{"stem": "single", "projector_hidden": 1024, "projector_out": 128, "max_precond_dim": 1536, "one_sided": true, "adamw_lr_other_params": 0.0028, "weight_decay": 0.1}
Rows from block 2, named by matrix and row number. Rows with one number belong to one channel. Each number is 500 + 40 x the weight over its row's rms, rounded and kept within 0 to 999. All counts start at 0. Numbers have three digits each. After the name is the row's rms in percent of the matrix's.
# convs0: first 3x3 conv, stride 2 (model.blocks.2.convs.0.weight, 128x80x3x3), inputs 32-47, a 3x3 kernel for each
# convs1: second 3x3 conv (model.blocks.2.convs.1.weight, 128x128x3x3, transposed), outputs 32-47, a 3x3 kernel for each
convs0.74 102:586529488495560481444437461548526526519564579489496553516491503498489407507494511475538406496542497526562669580484530470446476524456528464447455518444556507443567442491521504476498462520506478507553495447513485460473470457416473519485478480510534433467510507475452507481527470489563551571463509557549483490571509544553525522450524516484487474519481522487460489478519445516577448550518491471476522444560535487481457477492554520469559
convs0.75 110:483458483439489485458500489485490524508495554536514475496400426523459431569577453545527477474530446487498503495546544501454556452444541499495543539503589500457486420489521507536387464516557496471474500498532599549547433511476457619563502518512498518508513510490519553525488440533506468528548521430468525484568555489545496522507544534495504531498435518505511499523444493486469469505476489531497491519584516502464533516536457560456557
convs0.76 087:501434526510501618412554472499474540528435535508513517459397507461427461521542464481453462522509473496509504549536446491543568513560479493536473418524505451545473466484443541502523464500479455489525480494520465468519489478540444511500466489461493465539523451456513489494558561488525617525541506475510494504490513485504564443479493502519521520473470585553508463606481471496481482439549513398504579497508506443555571567497559548505514
convs0.77 081:517563446549495549546518462516474489503613512545610512533525447500574429511456456518504410440548470460541519560497467490463483506489561458439452473454507467505516467416378448430423459437490454439522520424481465485561581509504539448451481564463522496499453564521493485519572485443561450540392516574577485438535509437536478470552502508529483516535506514523483513440559538447510456512481535528550467513488476524483489504510527538525515
convs0.78 096:523424476484518509428488500471468497483531542564549458410552506515406484498516509519540532487464521451498518510455433603558488481504569526468450418495533583597477411485506593515407518532597490497537467475510578536458488474469518585471521555507497462514470486516495493473533577463386529542478492458447481482533419374526544494516525492488489493529518499491523511442546535510469486456453536596411512441508533469510461484488508452548576
convs0.79 097:570479512586458489457626499427528423470469521505531550453453527458440556458409580539466522538457514511466437530547491544482502531535492465537530482563471490434531489510461474456491514488496456489512499508487545505492504471489625561482501520528512452452441465510473501560568532451494641420512541470493578428535474500537455468524458534531482466504476498477563475421491507486454524475542539497588475488567415526475579472484484514527466
convs0.80 085:519582455604507538512547521421558544500548495511570564488518539438507591521440538511522493526478491524502474514470534521484502502493504558498478411482482513435493488483411500456507476497432492517523482524529451509509473494482490573448518493479509519474410499558529535515537466499549491465477510559510537496509533505564502540517464564520447540454464489426472453489528538479489523478501512547529443536493495478513541459528559533482537
convs0.81 111:507509468516547525493429459482489542534471494523500469437534502465460540509508517510523572410447523453450441442500537477473571475504523477484509574446534449473523594549454484541540444508569560501484516507544494400524438499500530501442498510470525510487491467463594583507490474524494464510485484525512453422489533490509460514464513486524516486511506528437466524468501477520537563598481499510515465461501523470471431429488572472511535
convs0.82 104:525501528513476515466528481411475500406466566468587594487466509449516560502453502504550472451473486517471463468560583516575488465548554470546519427479508495462561496561502500587416441563531547495512501500465474475495463552477509509500490483557509487525447547570474456574509488405431468459510498483498453528528501539516526492499495538469548487478470461492532528438400516573465552501523547489556497467601495493488495486503536522458456
convs0.83 095:446471504504508496551504467502497498499463520465480499534519491441511562483507522510503463505439459520482510521562534498582474501555493499545525489551469497472449614523410550530416415514490519511486532510526506474478508486498552569521464439540482545491581556471531478498518473423533429471545463521446535551536534505570523459500459512515557547445514516488485512523401539479553566525497446527553468613541434468496496498517463528508421
convs1.74 110:505457540512463447539506463431491590520555618523526486442598513490478483502500522451472493553505510463581512458521494477433497488542522578450481537571508479519511517544517518516546496473484478546562488441505479522512469464473500516424532518453508537554429439505496543508486520513520579497513524509485497432501599521521484434477471510447517515536509523508535444602484462471471477550518503543492465496483505490470475414455522610480493
convs1.75 105:543559622475525486518489415535492523522494545431506561466519545503468607531479467515523480481599506491552463426557470537525484486422518523452463541544553484521484486449484438421461476450472517450570513425512483479517471543517454500515414533440501488521495475547495529529489458453523508510577517549498463506496552597482451539542458519552488399548560578519582478533465510504441486466483504429578490477479538487520452503464507485497571
convs1.76 089:463508479571510511502481516520436547472488517510503559481452477444458499514483494482508503490492543491477476493508472541456466501558508505436426486544534443528537545524475519524514477519500521487537508493540488459513510550515516458496519461471545467522557511541453596542487453482546505506551502552486417544491498488513502445567451468421460508470462479504557534571555520472424465478537462517496468488556521518528500516430477487460526
convs1.77 081:539506527471512469487524422463494469566561545522526471477525542474473516393525516465522497522564549478467496478527503435531438563469486525500468510508522449521485501473520530466482423474435520535534444493487498506537376441454386521448524521456528574563439515468555534529525486497516564535512504436543531429471557405554481482438535524477477513475510420463551472533526463497502484508511509530484519449484477472499466429473515577540496
convs1.78 087:470504506471466490485525524539415540537490564437564547479552512585513509482561495523497519455475514487461483478481478597511451482512491541513590488510537516476444421486484459528466437509467531507485505515513576494537513493507576516558503443454581441500550527480481552516459536439506536461486543559501596468477422532518545496522576496539576483488485423431495527464476470515475470477471449491476521478532466427503471538513542494527452
convs1.79 096:554526520553513493507481486456451488482499566528482551472551497499419491488450497487500533513544486442428505528506491549512451522510517481514482410493499534487496480552462476542539454463440524485531471458539503463501467436486512476526449481482501537492530605578510603451539537507530498483511594475487542464494521407525463518478508450485430522424409537488550530530569459508466481551526495475537506550522479510478536539522423528448451
convs1.80 092:476496505510495470525490497442488488508548620498477506508495469408469533459458440486551510462506534483417466521495529470525464519507472504513506423489488483507525513563515529582507489519500495474477518482473485475500467429487493467461517518469523522527440556521530543460483522540547533498445543489513535462603509454571535503474503496522480537511444565532518497513580504526520495524520576510456499514535503546513515495551398540493506
convs1.81 102:514514531465468527530465446473452546437540468473515572566535552411514512546519456472483516538486428512551472504510489483462467474534523500540518401546528481521488479533471525479559527522479504479516505453518471486545538513531514504529527499514450570543454480519495496468454453437497498485500450552460448525514633466466497488502524427554562448502471446485499491504490472504513454484474482532510483520482526436429543431569491431500537
convs1.82 100:517501560479530475434540429466510400504536457391461471513462454452495485495538492502451443523512482535568513495542518494443519494546473497539462501464467504518526530447498520488566538534490545469586488509486537486492515531534527446554470526479517428519509437497524492510455485455466466516530566511481515431474562574447473504508493391560543501455504443480514528494494495533502516496550483449587511486497521513477467522474538507563477
convs1.83 100:532474506502534481457533435451497416475559454435527409519459493457460486504531484526481515519508484502516538509495502513497499496499528451478508509505510528507487512575498515482573510537518533540564499569469551524503506542525540473543485468554518499525478536561479516496498471507485466526564538519491514427485493507420494551425491452572528498478524509503452515479479511565598495496517487507482500490532523518488492374513559520547494