config.yaml
method: "moco_v3"
one_sided: true
ema_decay: 0.99
Rows from block 9 of a small self-supervised image encoder, named by matrix and row number. Rows with one number belong to one channel. Each number is 128 + 32 x the weight over its row's rms, rounded and kept within 0 to 255. All counts start at 0. After the name is the row's rms in percent of the matrix's.
After each channel's rows are labels from the 100 images, of 14976, where the channel reaches its highest value: "patch colour" is the nearest of a few named colours to the mean colour under the peak. Only what is clearly more common there than usual is listed. The data: photos of plants and fungi (iNaturalist).
# convs0: first 3x3 conv (model.blocks.9.convs.0.weight, 240x240x3x3, each kernel summed), inputs 160-239
# convs1: second 3x3 conv (model.blocks.9.convs.1.weight, 240x240x3x3, transposed, each kernel summed), outputs 160-239

convs0.76 127 [176  93 109  94  83  89 125 139 169  26 144 156 154  93 132  93  81 130 142 154 126 129 155  50  75 118 148  85 107 136 101 130 137 146  49 130 108 110 119 152 135 134  79 158 143 124 146 156  79 109  80 175  85 123 167 123  79  80 150  86  86  72  68 127 122  82 115 123 102 125 102 144 144 112  65 137 141 149 163  62]
convs1.76 106 [120  83 139 196 146 153 219 129 135 106  98 158 144 122  81 177 128 126 165 130 160 123 134 163 142 156 137  86 157 171  92 166 112  70  84 148 111 155 129 141 174 169 123 134 112 149  97 107 162  78 156  98  65 141 133  61 129 154 156 160 103 186 116 168  96 116 115  87 115 144 116 128 128  88  94 135 221 151 143 110]
patch colour: white

convs0.157 091 [ 64 132 132 231 142 167 125  97 140 134 141 132  67 143 135 150 129 114 122  85 110 143 113 131  94  71 178 126 144  99  19  97 125 144 126 156  98 133 146 150 157 112  94 147 142 168 111  87 145  55 104 119 137 165 107 129 141 125  83 151 126  89 138 128 101  93  98 118 141  92 122 119 145 115 127 152 132  48 124 130]
convs1.157 106 [182 116 112  68 149 107 156 141  91  12  72 143 118 137 184 116 106 107  80 159 144 132  94 149 117 146 153 142 145 150 162 170  95 134  74 125 108 103 155 116 159 139 143 159 115 118 128  78 112  75 207 122 162 160 149 143 177 134 131  43  99  95 179 130 155 122 146 135 124 170 125 143 144 145 154 111 144 136 156 167]
patch colour: black

convs0.201 075 [ 95 111  92  57  85 136 106 120 126 108  74 162 126 102 209 133  91  83 147  83 122 106 102 157  81 123 105  35 112 139 102 120 149  87 115 180 155 142 117 124 114 125 141 126 156 102  67 142  95  99 111  62  89 106  64 107 164  97 100 103  69  72 112 103 171 118 111 165 146 151 139 144 153 106 115 115 126 131 171 107]
convs1.201 095 [118 169  98 110 161 123  87 160 117 134  88 144 150 138 155  90 140 137  81 144  59 109 136 135 114  47 152 167 110 103 156  60 161 120  62  58 188 160 145 173 120  93 123 125 132 162 158  79 113 145  71 110 176 126 123 148 135 111 105 177 115  97 107 101 144 150 117 133 105 146 136 113 148 108 137 207 161  82 167 101]
patch colour: black

convs0.200 080 [138 132 113 117  99 106  86 115 108 137 105  42  77 171  94 128  65 142  93 139 113  90 106 122 123 128 170  74 159 113 118 124  55 148  60 143  73 105 137 104  93 127 145  80 103 113 114 134 160 148 156 111  93 138 107 127 149 109  83 146 110  99  91  90 145  44 125 126 120 129 160 127 117 143  61 104 134  76 150 158]
convs1.200 093 [110 111 112 139 105 141 141 104 110 101 116 131 160 105 153  40 101 147  97 151 138 144  76 142 137 126 135 208  79  91 162  79 173 156 111 169  87 104 145 183 114  89 176 141 108 111 155 118 151 130 139 158 153 147 106 153 135 174  98 124 124 182  84 105 115 170 158 139 103 133 122 177 165 207  88 127 143 182 183 152]
patch colour: black

convs0.236 102 [124  95 117 159 107 156 159 103 107 163 113 177  82 175 114 178  81 100  82 108 114 135 103 130 117 149 142 140 106 114 155 131 147  82  74 119 137  85  87 104 108 103 188 127  38 115  83  85  83 152 190 111 176 113  68 126  95  91  91  89  94 173 168  99 157 137 143 102 120 131 147  94 112 104  46 123 109  96 116 131]
convs1.236 096 [171  66 161  52 124 125 124  97  90 170 121 126 160 178 140 124 127 114 126 168 158 134 100 141  89 108 137 177 121 156 147 130 158 113 124 128  16 112 160 125 125 127 183 189 138 113 145  91 124 112 205 113 157 180 164 140 127 152 117 145  98 126 104 120 149 148  84 121 184 111  95 117  79 139 156  89 173 153 134 153]
patch colour: black

convs0.211 106 [ 93 117 136 157 167 131 136 127 108 167 143 157 149 135  96 125 137  97 134 107 130 178 140 206 127  71  90 142 135 108  66 157 111 115 255  95  97  61 161 139 156 117 154 104  95 136 146  71 131  97  97 108 145 154 129 152 200 123 123 137 134 159 171 166 121 119 141 127 167 155 117 138  99 128 194 122 126 116  93 207]
convs1.211 099 [141 113 125  84  92  89 130  93  77 114 143 113 165  81 114 179 111 143 177 141 171 117 134 134 149 188 122 139 123 151 119 129 163 139 105 186  20 103 140 144 163 192 155 173  77  77 128 105 152  74 203  91 151 152  93 125 116 171 124 126 123  92 125  98 112  97 158 128  96 132  88 135 115 127 118 154 203 136 129 125]
patch colour: black

convs0.186 092 [142 155 107  95 130  81 141 156 105 157 107 150 159 112 229 196  90  32 142 115 134 128 125 130 131 138 103 143 133  93 155 102 192 112 129 101 104  85 153 150 172 152 124  60 103 103 102 120 129 142  96 123 100 104  88 128 163 110 140  82 138 132 145 157 162 156  87 132 129 161 110 138 108 107  82 116 144 181 146 144]
convs1.186 101 [140 128 168 126 131 125 165 140 134 118 132 128 124 126 123 148 145  86 146 159 159 123  95 147 109 119 114 131 113 118 150 106  88 108 114 103  64  92 133  10 128 174 129 127 152  57 166  49 178  89  79 107 120 138 159 188  88 165 132 197  94 152 106 109 128 139 175 135 198 102 109  81  75 162  57 114 118 179  86 178]
patch colour: black

convs0.183 144 [154  96 125 180 128 185 140 138  86 150 137 151 179 100 118 190 106 147 111 169  84 182 151 138 148 112 126 199 125 113 148 137 155  99  81 107 109  84 110 134 114 136 146 180 117 175 142 116 121 110 118 178  86 139 127 117  82 149 122 112 147 126 146 130 210 183 142 156 122 198  91 200 132 164  70 182 141 151 139 129]
convs1.183 125 [164  90 188  69 118  76 113 111 123 175 130 152 124 170 124 146 174 115 181 152 190 106  66 139 105 153 125 181 137 182 147 151 169 118 101 133  28 101 125 121 142 189 185 165 105 110 144  57 171  95 190 129 115 120 167 147 107 155 126 130  92 155 118 110 175 148 162 151 152 126 112 145  90 146 150 128 168 123 137 141]
patch colour: black

convs0.196 082 [ 85 117 118 130 125 134 136 126 132 108 147 152  96 120  76 116 173 128  79 100  86 128 137 109 101 100 127 133 180  54  93  98 129 136  42 205 125 134 168 130 105 142 108 120  91 142 199  55  78 119 108 111 128  90 218 107  57 131 113 128 130 126  89 118 101 111  61 136  77  96 154 132 140  93 134  88  99 112  60 144]
convs1.196 089 [133 101 107 171 127 145 131 180 132 139 121 161 102 145 103 136 137 145 117  80 180 108 163  94 117 157 147 160 153 127 135  86 182 119  93 174 123 117 140 163 112 153 151 123 131 115 134 127 136  84  85 122 137 196  75  83 150 128 145 178 119  97 144 149 101 128 191 146 123  83 109 147  97 123  78 155 181 167 215 129]
patch colour: white

convs0.94 084 [119 147 102  55 118 129 128 112 172 141 166  90 100 154 198  51  83 181  98 168 140 119 115  77 132 145 143 146 113 142  91 116 135 102 186 148  71 131 159 116 100  95 130  33 131 126 127 101  60  77 131 157 131  86  95 135 118  70  90 124 128 147 147 116 174 172 156 111 191 135 138 181 120  79 172 115 163 162 144 123]
convs1.94 098 [104  92  98 172 146 105 127 125 155 114 142 129  98  86 100 180  72 142 148  79 182  84  94  92 120 197 118  53  45 132  89 112 105 149 129  83  92  92 134 103 105 160 140 128 117 126 117 144 139 111 104 124 153  99 118 192 152 120 155 149 140 132 102 151  80 182 119 117 137 143 109  73 134 129  78  98  82 102 143 140]
patch colour: black

convs0.166 098 [167  96 134 153 144 136  97 126 126 129 121  81 141 132 106  78 112 138 115 148 136 118 105   8 119 117 119 221  40 113 123 131 125 100 122  94 165 138  97 116  96 137 127 174 144 119 119 184 141 124 104 140 138 114 120 116 119 100 177 135 105 121 171  86 128 160 133 119 171 126 115 160 110 131 130 143  82 156 133  83]
convs1.166 105 [130  50 155 144 126 148 137  89 130 164  98 138 158 201  83 126 165  71 188 186 164 131 155 120 157 128  95 154 160 189 177 135 165 106 132 155  69 156 134 105 135 127 166 135  74 135 125 155 155  90 138 107  53 167 148  83 101  99 167 108 107 172 142 159 148  67 139 132  78 151 118 140 167  63  97  78 164 171 159 112]
patch colour: black

convs0.41 149 [124 177  77 177 119 132 120 121 125 169 177 159 189 141 138 122 178 125 109 144 137 111 119 102 167 136 186 132 125 123 124 134 153 202 132 147  95 104 129 121 130  85 100 239 123 113 136 177 186 122 143 124  99 239 167 169 130 112 162 126 129 108  84 175 131 135 116 113 157 115 110 132 121 165  92 164  98 162 137 125]
convs1.41 154 [159  92 154 138 149 129 181 111 112 152 135 130 107 167 104 143 169  93 203 136 166 146 165 102 110 185 103 153 167 184 165 174 144  51  92 212  76 122 155 110 168 189 143  79 152 126 131 102 199  95 186 116  87 130 140 152 132 112 128  92  97 148 113 120 129  81 150 128 110 156 109 169  95 116 146 100 152 147 123 135]
patch colour: white

convs0.163 138 [136 135 125 201 154 145 143 126 125 186 107 164 151 127 107 251 135 116 116 101 119 135 118 169 130 100  77 191 142 111  94 144 124 154  91 115 120 135 166 169 160 119  84 129 104 158 122  63 166 152 145  98  52 153 117 115 114 100 140 110 124  98 172 149 125 139 108  76 131 117 137 113 170 162 121 125 154 125 102 193]
convs1.163 124 [168  61 135  51 133  76 154  86 121 128 123 179 149 192 157 102 123 152 136 169 148 117 113 159 103 155 118 226 138 162 172 147 126  80  92 109  84  98 120 117 146 160 161 189 115 102 137  55 131  85 203 137 114 132 169 132 129 156 124 112  97 180 112 104 149 112 165 177 143 118 136 162 103 147  96 140 156 159 130 139]
patch colour: black

convs0.107 081 [135 178  70  42 141 105 133 117 118 121 122 114 124 152 156 184 127 112 187  89 162 132 138 166 126 148 116  43 121 127 122 118 197 160  75 152 165 121  93  92 131 183 133  63  82 153 139 127 179  55 108 119 190 145 110 104 165 208 172 109 136  99  54 154 142  86  93 146 127 160  78 118 113 108  86  93 154 150 122 127]
convs1.107 104 [130  84 147 107 126 117 155 115 135 126 100 184 115 142  81  78  80  76 179 158 199 133  73 138  90  78 108 216 139 134 125 133 100 113 103 133  81 144 143  29 114 139 156 120 111 109 145  92  78  63  88  62  86 126 120 175 145 147 160 156  89 142  86 156  96  95 178 145 158 155 156  56  87 149 123  66 108 152 149 145]
patch colour: black