python train.py --hidden_act="relu" --depths=[2, 5, 5] --kernel_size=3 --projector_hidden=1024 --residual_init="zero_last" --beta1=0.95 --shampoo_beta=0.999 --ema_decay=0.99 --max_steps=12700
Rows from block 6 of a small self-supervised image encoder, named by matrix and row number. Rows with one number belong to one channel. Each number is 50 + 12 x the weight over its row's rms, rounded and kept within 0 to 99. All counts start at 0.
After each channel's rows are labels from the 100 images, of 14976, where the channel reaches its highest value: "colour at peak" is the nearest of a few named colours to the mean colour under the peak. Only what is clearly more common there than usual is listed. The data: photos of plants and fungi (iNaturalist).
# convs0: first 3x3 conv (model.blocks.6.convs.0.weight, 128x128x3x3, each kernel summed), inputs 0-127
# convs1: second 3x3 conv (model.blocks.6.convs.1.weight, 128x128x3x3, transposed, each kernel summed), outputs 0-127

convs0.97:55 61 48 56 55 17 40 42 46 61 66 48 54 53 52 52 39 55 43 54 55 65 42 38 48 35 59 44 44 42 46 48 46 35 42 38 35 45 34 59 52 49 50 43 34 90 48 26 29 51 63 65 41 36 52 57 50 29 69 49 46 42 44 51 74 42 40 49 62 61 53 33 62 48 38 41 42 58 54 39 50 42 56 43 45 62 59 31 43 44 45 66 47 48 38 48 68 43 42 57 61 61 45 63 55 60 86 60 54 57 93 59 40 51 32 62 41 57 56 65 44 22 53 45 51 32 48 50
convs1.97:53 58 46 27 59 64 39 77 76 49 61 48 33 57 49 55 58 45 48 55 40 29 24 55 61 49 43 31 64 53 47 49 42 41 35 35 54 60 39 60 47 48 55 52 37 47 51 54 64 54 58 49 23 52 33 33 56 73 58 48 41 47 29 45 68 56 49 64 51 50 46 84 52 70 61 47 50 70 30 35 36 65 71 45 67 21 67 54 55 63 55 48 43 49 60 81 59 49 58 45 64 39 51 59 50 45 52 58 52 50 50 56 47 44 57 39 74 57 45 47 54 50 47 58 55 79 56 56
colour at peak: white

convs0.82:44 52 43 47 51 40 49 44 57 50 32 50 52 41 34 43 46 57 55 37 30 56 59 59 49 41 55 57 45 58 56 56 46 47 42 39 56 42 38 48 49 61 25 16 65 18 42 49 47 49 38 50 58 35 53 57 54 52 28 32 40 00 33 48 39 48 46 50 39 52 55 16 50 47 52 46 30 33 47 38 52 30 52 53 48 51 40 50 45 28 51 44 52 41 43 41 39 54 42 62 49 45 44 35 44 47 49 27 43 35 39 38 56 44 54 50 28 34 31 60 52 51 26 52 42 60 52 61
convs1.82:77 66 54 56 52 49 49 57 93 48 42 51 56 44 54 56 56 77 54 62 58 38 60 49 30 43 29 46 43 60 69 43 52 63 48 30 57 50 50 33 35 67 44 55 43 56 55 64 74 56 45 41 31 51 52 48 56 40 51 56 45 46 63 49 55 17 60 54 52 28 48 42 55 61 64 26 43 58 34 50 58 70 61 53 32 59 36 45 48 67 51 53 45 48 44 43 53 27 49 69 64 53 47 31 57 37 57 78 55 60 63 48 47 61 42 58 42 44 55 37 60 42 58 46 37 23 42 48
colour at peak: white

convs0.103:62 57 57 52 56 38 52 42 22 35 58 67 59 67 58 67 39 59 24 37 53 54 48 46 63 47 51 53 44 61 55 48 55 49 52 33 24 30 60 43 41 64 39 62 33 54 55 48 44 48 20 70 43 25 67 42 30 51 57 38 46 66 37 46 55 51 58 47 46 57 41 15 45 37 51 51 37 72 52 27 45 43 44 61 36 52 49 55 27 41 47 45 40 40 34 42 54 46 37 41 49 44 54 84 61 52 56 59 37 41 67 52 56 49 64 54 59 33 53 45 54 51 25 36 49 61 56 55
convs1.103:79 48 44 51 52 50 44 56 88 58 51 52 40 46 52 50 65 59 49 48 58 27 64 41 42 45 46 39 63 60 49 53 62 56 62 26 55 70 50 50 28 39 56 54 51 47 47 61 34 48 55 34 31 29 22 38 59 62 51 45 28 73 42 55 66 26 48 44 45 40 49 61 61 65 63 63 56 55 36 60 38 66 35 46 40 34 52 55 49 72 48 44 58 44 47 65 47 48 61 52 77 51 47 57 41 23 58 55 51 39 54 41 74 46 40 56 42 37 57 45 62 64 75 57 41 50 48 42
colour at peak: white

convs0.65:42 60 58 59 54 50 43 45 49 52 33 37 38 50 21 34 64 47 44 42 55 42 27 37 39 36 45 51 51 56 54 55 64 50 33 63 66 54 22 52 52 58 49 47 72 23 47 44 39 44 34 71 28 49 54 68 42 60 72 15 32 48 56 45 41 47 37 32 70 55 54 28 41 50 51 36 48 45 45 44 42 40 62 53 56 57 53 41 52 16 47 55 52 76 36 64 61 55 49 60 59 66 49 38 41 44 53 46 24 46 59 36 46 42 46 65 39 59 69 65 52 54 57 44 47 45 51 47
convs1.65:74 64 44 47 54 63 66 75 47 50 71 50 53 62 54 54 36 52 66 58 24 45 38 42 70 71 55 50 59 31 46 58 48 44 64 38 44 54 45 72 58 62 34 46 41 49 36 31 45 48 56 56 21 66 62 68 35 63 46 52 44 53 49 73 50 66 58 75 49 65 55 71 49 74 57 35 62 57 35 41 32 53 33 29 66 42 70 46 47 46 52 50 47 39 47 44 58 46 54 51 62 72 43 57 48 48 59 65 50 68 30 45 51 48 62 58 63 50 50 55 43 64 37 47 51 71 62 55
colour at peak: white

convs0.22:50 44 58 53 57 52 54 71 48 56 66 11 41 59 76 46 33 66 31 54 48 63 44 61 72 54 67 44 29 58 43 58 49 40 56 42 25 52 40 76 56 63 56 22 36 60 52 49 55 60 50 42 55 44 59 55 45 43 62 30 58 42 61 51 43 38 47 57 49 63 56 55 63 63 53 37 49 71 62 32 58 34 40 52 37 45 50 49 57 44 61 72 48 31 40 46 52 55 43 24 52 27 55 54 69 39 52 28 41 50 60 39 40 58 26 48 61 32 48 59 43 57 43 36 46 65 48 61
convs1.22:33 68 59 43 47 57 54 83 55 47 66 36 63 36 50 59 40 63 57 43 34 73 42 62 34 60 37 28 33 50 52 43 46 44 43 62 69 55 61 50 57 48 48 46 37 51 60 76 63 45 49 60 59 77 72 37 44 31 61 47 56 55 35 51 61 45 54 60 50 54 45 39 57 59 55 77 47 42 55 34 34 42 49 25 42 68 42 53 50 50 52 36 52 50 72 24 45 56 55 26 21 52 47 44 33 38 48 49 66 44 45 51 58 64 41 52 63 65 46 39 55 25 37 45 57 44 44 52
colour at peak: black

convs0.13:63 49 56 48 63 62 62 61 53 49 40 63 61 52 52 46 61 54 23 35 66 58 62 33 43 56 61 44 55 57 61 51 43 46 64 63 43 50 32 62 49 66 67 55 43 66 44 34 64 49 55 36 68 42 53 45 44 36 62 39 60 62 60 42 50 48 39 50 49 60 55 56 33 74 52 53 45 93 47 42 41 81 48 49 28 25 40 75 49 48 46 57 43 57 38 52 34 51 45 27 51 44 51 60 39 35 37 86 50 32 46 52 40 58 48 27 30 63 62 47 48 55 45 42 41 48 59 55
convs1.13:87 52 41 52 53 52 73 51 41 43 61 50 37 44 71 45 81 46 48 70 48 71 45 50 66 42 44 63 42 41 55 57 41 60 40 48 36 31 46 47 51 76 67 48 51 46 44 48 49 49 38 58 51 35 56 56 48 52 46 48 41 51 57 52 36 57 53 52 63 44 47 60 78 36 64 56 48 41 56 27 48 42 62 32 54 51 58 59 50 42 48 53 40 41 39 17 39 70 49 69 37 46 62 66 66 72 34 60 40 56 70 52 57 59 59 57 56 74 59 57 40 67 57 47 35 77 48 36
colour at peak: black